From a checkpoint of a small image classifier: 3.65M parameters, arch vit.
Rows from block 2 of a small image classifier, named by matrix and row number. Rows with one number belong to one neuron. Each number is 128 + 24 x the weight over its row's rms, rounded and kept within 0 to 255. All counts start at 0.
Before each neuron's rows are labels from the 100 images, of 14976, where the neuron reaches its largest size: "responds to" is what is common among them. Only what is clearly more common there than usual is listed. The data: capsule endoscopy frames (Kvasir-Capsule).
# gate: MLP gate (model.blocks.2.mlp.gate.weight, 768x192), inputs 0-95
# fc1: MLP up (model.blocks.2.mlp.fc1.weight, 768x192), inputs 0-95
# fc2: MLP down (model.blocks.2.mlp.fc2.weight, 192x768, transposed), outputs 0-95

responds to: finding: ileocecal valve
gate.165 [134 114 119 119 134 118 117 123 127 138 125 129 110 122 105 119 132 129 138 128 130 122 125 126 131 125 135 123 133 140 128 120  46 135  68 121 118 138 129 127 110 128 140 153 129 105 128 128 132 150 120 124 123 134 129 164 132 138 128 114 158 119 255 128 121 139 129 135 118 124 129 125 125 139 166 131 129 137  36 129 130 132 134 116  85 140 101 144 109 156 138 129 105 117 231 145]
fc1.165 [126 122  91 150 135 127 126 122 125 123 131 134  88 142 133 132 123 151 129 123 109 131 128 120 129 175 114 190 127 128  86 130 128 130 178 124 137 124 126 145 235 113 121 100 130 154  79 127 141 129   0 136 112 127 134 119 135 126 138 215 132 115 137 130 130 124 122  91 127 131 141 134 131 125 121 129 131 135  92  62 133 120 134 136 127 123 133 119 124 102 124 135 133 139 139 128]
fc2.165 [127 126 128 131 139 130 127 128 128 128 125 128 125 129 128 128 128 114 126 128 128 128 128  92 128 255 129 128 128 128 128 164 125 126 128 128 131 123 128 128 128 128  48 142 129  89 135 132 128 128 128 155 128 128 103 144  88 141 128 128 150 128 131 128 128 128 125 129 128 128 128 128 126 128 128 147 137 128 128 128 130 123 126 128 131 128 131 128 128 128 128 128 132 107 128 130]

responds to: finding: ileocecal valve
gate.685 [128 128 128 128 128 128 128 128 128 128 128 128   0 128 128 128 128 128 128 128 128 128 128 128 128 128 128 128 128 128 128 128 128 128 128 128  83 128 128 128 128 128 128 128 128 128 128 128 128 128 128 128 128 128 128 128 128 128 128 128 128 128 255 128 128 128 128 128 128 128 128 128 128 128 128 128 128 128 128 128 128 128 128 128 128 128 128 128 128 128 128 128 128 128 128 128]
fc1.685 [128 128 156  90 127 128 128 128 128 128 128 128 164 127 128 126 128 128 128 131 127 128 128 126 129 132 116 128 128 128 130 118 125 128  12 128 127 132 130 128 131 118 128 128 126 133 126 128 147 127 126 127 128 128 128 118 127 128 130 129 128 127 128 128 127 128 128 127 128 126 128 108 131 128  79 128 129 131 128 100 128 128 129 128 196 126 128 128 138 124 128 126 128 128 255 128]
fc2.685 [142 130 128 128 139 133 148 127 128 128 129 128 141 140 128 128 128 117 129 128 127 128 128 128 128 130 128 127 128 128 127  65 110 128 127 129  66 131 127 128 128 128 113 144 122  13 118 137 128 128 129 129 129 128 129 255 131 255 128 128 134 128 127 128 129 128 128 131 128 101 128 128 125 128 128 127 128 128 128 129 131  87 110 127  21 128 120 128 128 129 127 126 128 122 127 128]

responds to: finding: ileocecal valve
gate.638 [128 128 128 128 128 128 128 128 128 128 128 128  71 128 128 128 128 128 128 128 128 128 128 128 129 127 128 128 128 128 128 128 128 128 128 129 128 128 128 128 128 128 128 128 128 128 128 128 128 128 128 128 128 128 128 128 118 128 128 128 136 128 255 128  51 128 128 128 127 128 128 109 128 128 127 128 128 129 128 128 128 128 128 128  85 128 128 128 128 128 128 128 128 128 127 128]
fc1.638 [128 129 128 127 128 130 131 129 128 128 128 128 128 127 128 130 128 124 128 127 130 128 128 129 128 132 128 163 130 127 127 129  93 128 164 184 128 127 128 128 126 128 127 128 162 124 129 126 120 127 128 130 128 129 125 128 128 129 128 128  10 129  87 128 129 128 127 128 127 128 128 113 131 128 127 129 128 127 223 128 127 131 128 128 126 129 138 128 130 128 129 127 129 128 128 128]
fc2.638 [128 128 128 130 128 128 128 128 128 128 128 128 117 128 128 128 128 151 125 128 128 128 128 129 128  49 128 128 128 128 128 109 121 131 128 128 132 115 128 128 128 128 127 120 132 134 136 133 122 128 128 129 128 128 128 142 129 128 128 128 117 128 128 128 128 128 128 132 128 143 127 128 119 128 128 116 128 128 128 128 129 176 122 128  98 128 125 128 128 128 128 128 132 121 128 128]

responds to: finding: reduced mucosal view
gate.35 [128 130 131 145 129 132 112 143 124 126 141 128 125 135 128 128 127 144 130 130 128 126 128 128 116 128 128 142 125 128 129 128 111 128 159 125 126 126 129 132 129 129 128 122 128 150 128 136 127 129 179 130 126 133 127 127 126 128 126 129  24 144 255 131 118 127 129 132 131 122 119  76 124 128  95 128 128 131 119 126 128 142 128 128 142 127 180 127 140 125 130 124 126 127  76 124]
fc1.35 [127 123 130 255 112 123 130 121 132 153 128 133  88 126 123 123 127 122 125 137 135 131 125 127 124  93 123 125 124 128 124 133 129 117 126 144 123 127 125 127  95 135 131 127 213 126 122 120  86 134  95  97 141  94 140 132 130 122 128 126 145 128 132 130 127 135 139 129 133 114 125 125 128 119 111 129 141 114 129 127 126  65 125 132 127 119 130 131 124 134 123 131 127 131 144 128]
fc2.35 [104 129 128 144  93 129 126 128 131 128 145 128   0 169 128 128 128 148 125 128 128 128 128 126 128 122 128 128 128 128 128 156  63 132 128 128 150 184 128 128 128 128 128 130 114  76  59 119  79 128 128 128 128 128 131 151 125 109 128 128 131 128 117 128 128 128 126 132 128 162 127 128 157 128 128  77 168 129 129 128 127 130 126 128 126 128 129 128 136 128 128 136 130 160 128 128]

responds to: finding: ileocecal valve
gate.73 [129 127 129 125 134 126 120 125 141 133 135 125 109 129 130 130 140 159 113 125 127 115 132  94 126 113 107 118 150 130 128 132 126 133 135 113 180 147 129 149  99 122 146 146 113 130 122 128 125 129 134 135 120 119 128 124 125 125 143 126 178 129 255 128 117 123 124 136 130 122 109 120 154 124 111 121 114 125 134 121 133  82 140 131 149 119 131 132 120 127 125 135 114 222 157 132]
fc1.73 [131 121 127  70 136 127 122 106 143 137 119 128 102 124 128 125 128 129 123 132  94 106 120  86 128 129 112 106 132 156 112 125 116 129 103 118 129 128 147 129 128 122 130 141 105 129 129 123 148 127 158 118 125 129 119  79 132 117 132 128 159 117 136 114 127 127 131 126 123 122 118 112 160 119 147 116 124 147 148 116 131 121 128 118 250  89 128 129 119 148 129 186 134 206 148 127]
fc2.73 [140 128 128 129 127 129 124 128 127 128 128 128 115 142 128 128 128 123 176 128 128 128 128 205 128 148 129 128 128 128 128  97 167 127 128 128 128 134 128 128 128 128 112 165 128  95 109 124  81 128 128 128 128 128 128 214 122 140 128 128 131 134 128 128 128 128 128 128 128  65 128 128 107 128 128 147 133 128 130 128 128 147 128 128   0 128 123 128 128 128 128 128  91 100 128 131]

responds to: finding: pylorus
gate.598 [128 129 131 128 128 128 128 128 128 128 128 128 128 128 127 126 128 128 128 128 128 128 128 129 127 128 128 128 128 128 127 131 126 128 128 128 124 128 128 128 128 128 128 128 127 151 128 128  94 129 128 128 129 129 128 128 128 128 128 128 130 128 255 127   8 128 129 128 129 128 128 128 128 128 129 128 128 115 126 128 128 129 128 128 128 128 128 128 128 131 128 128 128 128 128 129]
fc1.598 [132 119 128 118 127 134 137 128 125 130 128 129 138 136 128 129 127 127 119 131 133 116 127 154 128  58 187 113 126 127 118 128  55 131 128 136 113 112 129 127 125 142 125 128 141 143 127 132  82 154 221 138 130 129 127 129 166 108 129 130 255 129 124 123 157 160 126 126 133 137 126 104 118 133 184 124 131 130 178  96 150 135 129 120 123 129 134 131 103 127 118 129 128 128 123 128]
fc2.598 [173 132 128 133 124 128 128 128 128 128 128 128 107  52 128 128 128 128 255 128 128 128 128 129 128   0 128 128 128 128 128 127 144 128 128 128  97 128 128 128 128 128 147 143 127  51 113 126 104 128 128 126 128 128 128 120 127 145 128 128 131 129 128 128 128 128 128 120 128 128 128 128 140 128 128 128 126 128 128 128 125 133 128 128 121 128 124 128 128 128 128 128 123 134 128 128]

responds to: finding: reduced mucosal view
gate.461 [127 122 125 142 128 118 125 128 124 122 132 128 119 139 121 124 128 125 151 128 117 144 128 155 127 117  84 135 120 140 151 140 140 116 160 131  90 119 120 113 129 128 128 117 124 133 128 137 128 131 127 146 125 123 142 121 123 128 127 129 133 115 255 129 141 126 115 128 135 121 128 119 132 127 126 129 128 127 150 118 130 106 127 125 109 129 128 128 122 130 118 132 130 114 238 125]
fc1.461 [125 123 138 129 130 112 123 127 125 120 129 131 147 129 130 136 136 134 127 129 113 128 142 134 127 106  97 134 127 130 162 154  65 117 134 147 132 108 128 141 134 118 137 135 133 109 137 130 255 160 206 126 124 126 134 120 131 145 124 126 134 124  98 127 146 128  99 124 139 115 142 130 125 130 127 129 119 131 112 125 127 134 125 127 127 131 126 127 110 128 135 129 128 114 248 173]
fc2.461 [147 135 128 129 133 131 128 128 128 128 136 128  54  81 128 128 128  34 128 128 128 128 128 255 128 127 128 128 128 128 128 130 188 131 128 128 171 130 128 128 128 128 119 162 127 175 112 187 160 128 128 125 128 128 127 128  93 122 128 128 128 140 163 128 128 128 121 125 128 126 129 128 137 128 128 157 107 128 128 128 131 128 128 126 113 128 124 128 128 128 128 114 130 116 128 131]

responds to: finding: ileocecal valve
gate.288 [136 119 122 184 134 130 137 132 133 129 134 125  29 128 127 124 128 112 147 127 123 118 130 168 125 126 129 194 128 122 132 113 126 115  67 143 127 133 129 122 145 123 119 128 189 137 128 128 121 126 131 134 128 112 128 129 125 138 128 127 151 107 255 129  91 126 124 140 146 127 128 127 127 125  95 131 140 158  69 122 132 138 126 132 145 128 131 130 146 127 120 139 128 144 125 128]
fc1.288 [133 129  84 114 128 126 123 123 117 127 126 127 224 129 140 128 130 132 128 130 142 129 133 128 126 145 166 100 127 141 126 121 123 137 171 123 127 149 129 133  23 118 118 124  82 122 129 129 104 125 193 130 127 128 128 127 128 123 132 128  74 142 117 119  79 128 129 135 125 142 138 105 130 132 131 127 128 114 153 125 128 102 143 124 137 118 130 126 120 125 129 122 100 130 133 129]
fc2.288 [104 128 128 117 128 128 121 128 128 128 128 128 192 115 128 128 128 148 113 128 128 128 128 150 128 205 128 128 128 128 128 128 127 128 128 128 122 130 128 128 128 128 150 126 128 101 129 131 131 128 128 134 128 128 128 119 127 134 128 128 126 125  96 128 128 128 127 128 128 131 130 128 128 128 128 255 121 128 129 128 125 183 116 126 121 128 127 128 128 128 128 128 133 129 128 128]

responds to: finding: pylorus
gate.580 [127 128 132 125 129 131 129 129 125 127 129 130 121 127 128 129 135 124 124 128 128 130 128 138 125 121  94 127 129 127 131 134 131 128  55 128 124 123 129 131 157 129 130 129 128 131 115 128 131 128 123 123 128 120 128 128 129 128 129 128  83 126 255 129 125 130 128 126 127 128 127 124 124 130 158 127 130  88 216 123 130 130 127 129 120 129 127 131 186 127 129 128 129 123 131 142]
fc1.580 [131 127 121 125 126 132 130 128 126 128 128 128 129 127 128 128 133 128 125 128 125 131 128 126 128 128  79 119 128 125 128 128 137 126 145 130 128 128 128 130 155 130 127 130 125 134 125 128  50 129 133 127 128 119 128 131 128 128 130 128  34 126 181 126  66 128 127 130 125 127 128 134 128 130 144 129 129  53 251 129 127 129 127 129 126 123 127 132 144 128 128 128 130 124 133 128]
fc2.580 [ 22 129 128 125 128 128 115 128 128 128 128 128 130 119 128 128 128 128 126 128 128 128 128  45 128 155 128 128 128 128 128 133   0 128 128 128 124 130 128 128 128 128 161 128 125 126 129 128   0 128 128 128 128 128 128 126 123 136 128 128 128 128  71 128 128 128 129 128 128 117 129 128 137 128 128 137 126 128 127 128 128 136 128 128 106 128 128 128 128 128 128 128 128 121 128 128]

responds to: finding: ileocecal valve
gate.24 [128 134  49 136 128 129 138 128 113 139 120 129  80 128 121 128 121 140 128 127 129 120 128 118 115 115 135 118 125 132 126 125 141 122 111 128 152 132  87 133  76 122 129 127 141 111 128 124 136 128 142 107 128 130 127 125 143 132 124 128 129 134 140 127 105 126 132 136 128 133 121 124 125 123 140 129 124 114 224 125 131 127 127 126 139 132 127 122 127 127 128 124 131 127 142 130]
fc1.24 [128 126 152 111 128 130 117 128 135 125 129 127 190 129 124 128 131 126 112 131 135 129 127 143 133 141 111 119 130 130 127 124 194 133 128 124 110 124 133 137 133 131 139 127 117 133 128 129 172 129 181 126 126 122 128 126 130 113 137 128 142 126 157 115 241 133 126 122 126 135 137 113 135 132 114 125 138 129  66 144 127 185 127 128 126 125 129 133 137 132 137 136 119 120 161 134]
fc2.24 [140 128 128 128 128 126 132 128 128 128 128 128  78 153 128 128 128 153 128 128 128 128 128 255 128  86 128 128 128 128 128 129 253 128 128 128 173 240 128 128 128 128 131 114 128 151 121 127 129 128 128 128 128 128 128 129 117 123 128 128 123 128  37 128 128 128 128 130 128 132 128 128 127 128 128 149  74 128 128 128 128 119 128 128 127 128 130 128 128 128 128 128 124 129 128 128]

responds to: finding: ileocecal valve
gate.379 [128 128  26 155 128 128 128 128 128 128 128 128 110 128 128 128 128 128 128 128 128 128 128 132 128 128 128 140 128 128 128 128 128 128 140 128 128 107 128 128 128 128 128 128 128 128 128 128 128 128 128 128 128 128 128 128 128 128 128 128 120 128 255 128   0 128 128 128 128 128 128 128 128 128 105 128 137 128 157 128 128 128 128 128 128 128 128 128 128 128 128 128 128 118 128 128]
fc1.379 [128 128 128 128 128 128 128 128 128 128 128 128 128 128 128 128 128 128 128 128 128 128 128 128 128 128 128 128 128 128 128  68  96 128 127 128 128 128 128 128 130 128 128 128 128 132 128 128 128 128 168 128 128 128 128 128 128 128 128 128 125 128 119 128   0 128 128 128 128 128 128  58 128 128 101 128 128 122 129 128 128 128 128 128 128 129 128 128 128 128 128 128 128 129 128 128]
fc2.379 [130 129 128 127 127 131 113 128 132 127 129 129 124 125 129 128 128 129 153 129 128 129 129 127 128 123 128 128 128 129 128 116 131 128 128 128 136 134 128 128 128 128 122 158 127 191 140 137 255 128 128 131 128 128 128 133 125 122 128 128 124 128 148 127 127 128 129 128 127  75 130 129 128 128 129 113 126 128 129 128 125 127 129 126 125 128 119 128 128 128 127 127 133 128 128 128]

responds to: finding: ileocecal valve
gate.642 [128 129 126 127 128 133 128 128 128 128 128 128 123 128 127 128 128 128 128 129 128 128 128 129 128 128 145 129 128 128 127 128 148 128 128 128 127 128 128 128 132 129 129 128 129 128 127 128 119 129 128 125 130 130 128 128 131 128 128 128 128 129 255 128 128 128 145 128 128 128 128  98 127 128 103 128 128 129 164 120 128 128 126 128 129 127 128 128 128 130 124 128 128 131 127 128]
fc1.642 [130 128 132 104 123 127 133 130 130 123 127 130 144 128 121 132 115 129 126 127 150 129 125 128 127 129 122 108 125 114 143 129 108 134 195 138  91 127 122 128 122 130 134 141 136 128 130 125  51 148 150 208 130 132 124 134 134 118 127 110  49 135 126 132 128 129 134 131 127 133 124 108 125 127   0 128 127 130 137 121 127 129 122 127 126 123 121 128 128 148 132 141 131 141 164 124]
fc2.642 [126 128 128 128 132 130 131 128 128 128 129 128 112 198 128 128 128  73  38 128 128 128 128 127 128 108 128 128 128 128 128 131 140 120 128 128 162 147 128 128 130 128 128 144 128 190 128 133  11 128 128  29 128 128 133 114 142 121 128 128 138 128 126 128 128 128 128 128 128 129 128 128 128 128 128 132 146 131 128 128 128 127 134 129 177 128 127 128 128 128 128 134 117 135 128 124]