{"moe": "top_k", "experts_per_token": 2, "positions": "learned", "lr": 0.028, "cautious_weight_decay": true, "steps": 9000, "weight_decay": 0.03}
Rows from block 3, named by matrix and row number. Rows with one number belong to one attention dimension. Each number is 200 + 20 x the weight over its row's rms, rounded and kept within 0 to 999. All counts start at 0. After the name is the row's rms in percent of the matrix's.
# q: attention query (model.blocks.3.attn.q.weight, 192x192), inputs 96-143
# k: attention key (model.blocks.3.attn.k.weight, 192x192), inputs 96-143
q.27,034,200,187,199,249,201,202,196,199,202,200,199,200,217,192,189,202,196,200,199,114,200,206,200,201,200,185,200,195,200,215,194,191,200,200,200,203,201,168,198,261,201,184,205,200,200,201,204,200
q.42,036,199,199,200,284,200,207,184,190,201,204,196,200,203,200,200,196,241,199,160,300,187,199,194,200,201,203,201,166,198,164,199,188,200,199,200,182,208,234,228,277,203,199,201,201,197,200,190,199
q.43,044,186,234,200,112,200,249,224,206,207,202,199,199,209,198,200,200,166,200,188,164,200,200,197,200,201,202,199,200,200,196,200,196,204,200,200,192,207,258,203,220,200,210,201,200,199,200,189,200
q.46,653,200,201,199,237,200,210,185,200,200,199,200,200,200,200,200,200,187,200,137,196,200,200,200,200,200,199,200,201,200,204,200,200,200,200,200,201,200,200,200,205,200,199,200,200,200,200,216,200
q.50,360,200,217,200,204,200,200,225,200,200,200,200,200,200,200,200,200,200,200,192,206,200,200,200,200,200,199,200,200,200,199,200,198,200,200,200,199,200,199,200,205,200,199,200,200,200,200,200,200
q.57,053,212,119,200,208,200,204,175,200,200,213,197,200,201,199,200,200,189,201,183,232,200,200,200,200,202,205,200,215,200,195,198,218,202,200,199,198,201,181,185,225,200,193,208,202,202,202,204,201
q.61,032,201,92,201,233,200,197,203,200,206,190,200,200,208,215,202,202,177,200,260,186,201,201,209,199,202,204,205,214,201,211,200,209,201,200,200,204,203,163,200,266,199,206,200,199,202,200,204,196
q.66,042,212,211,221,196,201,213,208,200,195,200,201,200,193,195,199,201,200,199,192,79,200,185,198,200,200,190,199,222,200,199,211,196,199,200,200,201,198,194,193,259,200,206,193,207,198,201,200,200
q.72,021,200,178,200,201,201,199,252,200,200,203,200,201,201,196,200,200,221,201,264,225,199,210,200,200,202,199,200,200,200,224,200,199,200,200,200,210,199,200,200,270,200,202,191,200,200,200,197,200
q.77,045,199,233,201,135,199,179,57,201,200,202,203,200,220,202,200,200,214,199,241,207,200,191,201,200,200,200,199,199,200,205,201,177,200,200,200,198,208,174,210,194,200,197,214,203,206,201,194,198
q.78,047,200,208,187,188,200,193,166,200,200,205,198,200,199,189,200,200,200,200,203,204,200,200,203,202,199,205,200,208,200,196,199,205,200,200,200,193,196,220,200,200,197,199,200,200,204,199,199,198
q.97,488,200,190,202,185,200,200,198,202,200,201,200,200,200,199,200,200,200,200,190,199,200,200,200,200,200,200,200,200,200,201,200,200,200,200,200,200,200,205,200,245,200,201,200,200,200,200,201,200
q.98,240,197,284,200,196,200,195,206,200,200,201,200,200,200,200,200,200,200,200,398,180,199,199,197,200,200,201,200,218,200,198,201,201,200,199,200,201,200,200,201,217,199,201,201,200,200,200,198,199
q.106,320,200,92,199,196,200,197,201,200,200,199,200,200,200,201,200,200,200,200,199,208,200,200,200,200,200,204,200,200,200,199,200,201,200,200,200,200,201,199,200,388,200,200,201,200,200,200,198,200
q.107,047,207,194,200,220,200,224,213,199,200,200,199,200,153,199,200,200,201,200,232,259,200,201,195,201,201,200,200,205,203,207,213,191,200,200,198,184,200,199,184,206,201,200,168,198,199,200,214,199
q.109,214,202,240,200,187,200,198,213,200,200,201,201,200,200,200,200,200,206,200,197,239,200,200,193,200,200,200,200,201,201,202,200,194,200,200,200,201,200,197,200,89,200,202,199,200,198,200,200,200
q.111,412,200,303,200,198,200,200,369,201,200,200,200,200,200,200,200,200,199,200,209,201,200,200,200,200,200,198,200,200,200,201,201,200,200,200,200,200,200,205,200,199,200,200,200,200,200,200,200,200
q.112,063,199,238,199,235,200,206,178,200,200,202,200,200,200,200,200,200,199,199,250,208,200,201,209,200,200,210,200,208,200,199,196,222,200,200,200,180,200,185,200,38,200,201,206,199,200,200,200,200
q.114,112,196,206,201,175,200,200,140,201,200,204,200,200,200,197,200,197,200,201,81,200,200,200,200,200,200,199,200,213,200,201,200,200,200,200,200,199,198,195,220,204,200,193,200,200,201,200,199,200
q.119,043,197,125,200,250,199,232,188,200,201,189,204,200,200,203,199,198,200,201,216,194,200,204,200,200,200,201,199,196,200,200,201,192,201,200,200,198,202,188,199,266,200,199,199,198,199,199,198,200
q.135,268,200,154,200,185,200,320,195,203,200,200,200,200,200,201,200,200,194,200,189,200,200,200,200,200,200,200,200,201,200,200,200,198,200,200,200,199,200,186,200,249,200,198,201,200,201,200,200,200
q.141,009,199,293,201,256,199,201,194,200,200,199,200,198,201,200,201,201,235,200,201,241,201,200,201,200,201,202,200,198,200,242,200,199,201,200,200,198,199,203,202,201,201,200,202,199,199,199,200,202
q.143,020,200,148,199,157,200,162,245,200,199,203,200,199,197,200,199,201,124,200,185,126,201,200,199,201,200,198,201,222,199,182,200,204,200,200,199,201,200,172,200,195,200,201,204,200,199,200,201,200
q.147,038,196,154,200,226,200,114,196,199,200,201,203,200,201,228,201,199,202,199,265,113,198,200,200,200,202,205,196,249,200,185,200,244,200,200,210,219,201,209,204,162,204,200,205,200,201,200,205,200
q.148,245,200,193,200,63,200,198,204,200,200,201,200,200,200,200,200,201,204,200,175,193,200,200,200,200,200,197,200,200,200,207,200,193,200,200,200,200,200,208,200,190,199,203,191,200,200,200,202,200
q.155,070,199,199,201,187,200,202,231,200,199,200,201,200,183,204,202,200,229,200,108,303,200,203,200,200,200,201,200,204,200,200,200,200,202,200,198,200,202,172,204,188,200,200,200,200,200,200,194,202
q.157,040,200,299,200,248,199,291,241,199,200,185,199,196,194,199,202,204,171,198,262,215,200,197,209,200,193,200,205,226,200,205,198,187,200,200,200,213,200,171,200,227,200,199,195,200,207,209,203,200
q.159,033,200,207,200,234,201,228,187,200,200,198,204,200,201,191,188,200,190,200,157,173,206,200,191,199,196,207,200,151,200,201,202,244,200,200,200,200,198,179,222,223,199,200,200,201,170,200,189,201
q.167,037,203,189,201,109,202,251,164,191,200,200,202,201,200,221,201,200,210,200,209,212,200,200,205,200,201,200,216,156,201,203,200,201,200,199,200,206,202,187,200,177,200,214,202,200,204,200,185,200
q.178,055,201,193,198,200,201,183,162,200,200,200,199,200,206,214,197,200,236,200,166,208,192,200,199,200,200,187,200,185,200,198,199,197,198,200,207,202,183,189,186,198,200,201,200,200,205,203,222,205
q.179,704,201,202,199,200,200,199,204,200,200,200,200,200,200,200,200,200,199,200,193,206,200,200,200,200,200,200,200,201,200,199,199,201,200,200,200,200,200,202,200,204,200,200,200,200,200,200,200,200
q.181,072,190,248,201,179,200,250,213,200,198,186,200,199,193,201,197,205,209,199,207,120,200,200,209,200,200,201,200,200,200,218,200,192,200,200,200,195,199,174,214,290,201,201,199,200,198,200,199,200
k.27,034,200,210,212,124,197,195,198,208,187,228,201,200,170,205,200,195,197,199,251,199,200,197,185,198,208,187,214,205,200,200,221,259,201,200,191,200,200,207,223,218,201,214,189,199,200,200,168,200
k.42,030,200,208,200,231,194,158,209,202,197,190,199,200,205,199,199,205,200,201,213,219,200,184,209,198,192,200,201,272,201,215,200,197,199,201,201,189,199,200,205,130,199,195,195,200,202,200,244,200
k.43,040,198,192,179,151,193,190,261,219,200,206,200,200,208,200,179,198,200,200,215,183,197,197,200,200,201,200,195,231,196,165,199,203,200,200,200,195,204,197,194,186,202,187,206,200,201,200,200,205
k.46,481,200,199,199,201,200,199,200,202,200,202,199,200,200,200,200,198,199,201,208,117,200,200,196,200,200,203,198,194,200,177,198,200,200,200,201,199,200,194,200,197,200,198,200,200,200,200,199,200
k.50,354,200,200,200,271,200,193,201,200,199,200,200,200,200,199,200,201,200,200,195,56,200,200,200,201,200,200,201,205,200,199,200,201,200,201,200,204,200,197,202,193,200,200,200,200,200,200,202,200
k.57,051,201,201,215,272,200,201,145,200,197,204,201,200,198,204,201,200,147,200,237,297,200,195,203,200,204,197,202,154,200,171,204,242,198,200,202,173,199,192,197,214,200,201,208,201,200,200,209,203
k.61,037,220,203,190,170,200,270,134,197,200,188,200,201,200,165,200,204,201,209,198,200,208,200,200,193,184,194,195,247,200,212,207,172,200,202,193,189,194,220,200,188,197,190,173,200,200,208,225,207
k.66,039,201,208,201,203,200,83,232,200,214,202,200,220,196,229,201,198,296,211,187,200,182,208,187,198,200,194,199,182,200,156,201,170,200,199,199,196,200,244,232,201,207,197,172,200,201,179,174,191
k.72,022,200,198,200,206,200,196,104,200,200,199,195,200,197,200,205,200,224,203,195,195,200,196,200,201,199,205,199,179,200,201,199,202,199,200,193,194,200,194,200,200,200,198,198,199,200,201,201,200
k.77,043,226,204,167,97,199,290,218,201,199,201,209,200,243,200,183,200,183,198,316,196,200,213,181,201,201,205,200,266,199,192,205,155,201,200,201,199,205,202,205,235,207,198,204,194,209,198,199,200
k.78,039,198,200,241,211,190,119,257,181,200,182,216,197,201,195,200,200,194,197,353,215,200,195,198,200,205,200,196,212,200,199,192,220,200,199,196,202,232,188,195,184,208,203,187,209,200,200,199,200
k.97,727,199,200,200,176,200,201,200,200,200,200,200,200,200,200,201,200,202,200,201,265,200,200,200,200,200,200,200,200,200,199,199,202,200,200,200,200,200,200,200,201,200,199,200,200,200,200,200,200
k.98,206,200,202,198,215,200,239,194,200,200,195,200,200,205,200,199,199,194,200,210,205,200,200,200,210,201,199,193,162,201,189,200,198,200,202,200,201,203,271,200,192,203,200,198,199,200,200,197,200
k.106,288,200,200,201,184,199,0,200,201,200,197,201,197,200,200,199,200,200,199,205,199,200,200,200,200,200,211,200,211,200,199,200,218,200,200,200,204,201,198,200,203,200,203,198,201,194,200,199,200
k.107,045,200,171,217,197,200,230,173,204,200,194,216,200,200,250,200,199,183,200,199,206,192,187,201,201,199,196,194,186,200,210,235,112,201,200,203,180,221,179,207,199,201,195,181,199,200,199,181,201
k.109,129,200,204,188,273,200,205,204,198,200,195,197,200,205,201,200,201,204,201,189,229,200,196,205,200,198,199,200,200,200,183,200,183,199,200,198,200,200,136,195,284,211,196,206,201,200,201,199,200
k.111,329,200,198,200,196,200,200,191,201,200,200,200,200,200,200,200,200,216,200,412,232,200,200,200,200,200,199,200,179,200,202,201,199,200,200,201,198,198,125,200,196,200,198,201,200,200,200,201,202
k.112,055,200,202,200,232,200,193,201,181,204,201,201,202,200,186,199,200,192,198,201,174,196,229,209,200,200,198,208,258,204,206,202,194,201,200,202,199,189,193,224,200,200,203,209,180,194,197,169,195
k.114,087,200,205,207,193,196,186,214,200,202,194,208,202,203,239,203,200,191,202,193,196,204,198,195,200,201,191,196,180,201,77,200,202,201,196,198,200,199,206,185,186,200,200,195,202,200,194,190,200
k.119,034,200,200,188,177,200,242,232,200,194,204,200,201,188,198,179,200,148,206,213,208,211,215,206,201,200,201,203,291,203,201,189,229,198,200,200,208,195,250,194,260,199,200,200,203,176,200,210,204
k.135,249,200,198,199,191,199,213,201,200,197,202,200,200,200,200,197,198,211,200,297,212,200,193,199,201,200,199,200,201,200,204,205,195,200,200,200,195,207,200,200,285,200,200,200,199,200,200,198,198
k.141,007,199,201,201,196,201,197,197,202,198,199,202,199,199,201,201,200,197,203,197,177,199,199,202,199,199,202,201,177,201,204,199,197,200,202,200,198,198,204,198,199,199,198,195,200,202,198,205,202
k.143,012,201,199,199,206,200,163,198,200,201,200,201,202,201,199,200,198,208,213,212,277,201,203,199,198,201,194,200,205,200,199,199,199,203,201,196,200,203,219,181,174,201,195,165,201,200,199,213,172
k.147,029,200,216,191,240,210,278,118,200,201,200,200,199,172,214,215,200,203,206,271,252,209,223,200,199,201,192,204,209,198,199,200,198,201,200,189,216,197,200,199,179,197,177,172,200,200,200,202,202
k.148,202,199,204,201,210,200,219,216,201,201,188,198,201,200,206,200,200,209,200,206,175,200,198,200,200,199,200,200,202,200,186,200,195,200,200,200,200,197,103,197,197,200,165,199,200,201,199,195,199
k.155,087,172,198,199,171,198,7,200,183,202,199,181,200,199,202,197,202,200,199,225,127,195,195,203,202,206,202,188,225,200,163,199,224,200,201,201,199,200,206,206,207,201,227,225,200,221,200,197,197
k.157,050,203,202,212,199,199,289,231,200,200,200,213,200,204,203,200,201,232,199,184,283,200,168,198,200,200,197,195,158,200,198,204,200,200,200,199,201,201,234,198,241,200,206,196,214,201,200,186,196
k.159,027,200,151,184,209,199,191,237,200,210,200,201,201,195,202,205,195,130,201,186,170,200,199,200,200,194,177,201,204,205,178,181,198,214,200,196,199,199,126,125,185,200,176,177,201,203,199,187,184
k.167,045,184,200,184,232,203,201,199,199,200,193,200,191,212,200,200,200,192,200,199,220,201,214,202,197,214,203,199,207,200,212,200,201,202,200,203,200,202,199,209,224,200,198,215,179,207,199,182,200
k.178,050,197,200,202,173,214,247,199,193,200,199,198,199,200,204,200,200,206,199,202,209,199,200,205,199,170,205,231,216,203,196,223,207,200,200,229,229,193,213,205,206,200,223,204,200,196,200,199,201
k.179,744,201,200,200,198,200,230,200,200,200,200,200,200,200,199,200,200,200,200,192,205,201,200,201,200,201,201,200,207,200,200,199,204,200,200,200,199,200,230,200,293,200,204,203,200,198,200,202,201
k.181,077,200,206,199,211,201,254,180,187,200,196,200,200,180,199,210,201,211,200,200,231,200,192,201,200,189,201,200,181,200,224,200,161,201,200,200,204,202,201,201,200,218,208,187,211,200,204,199,202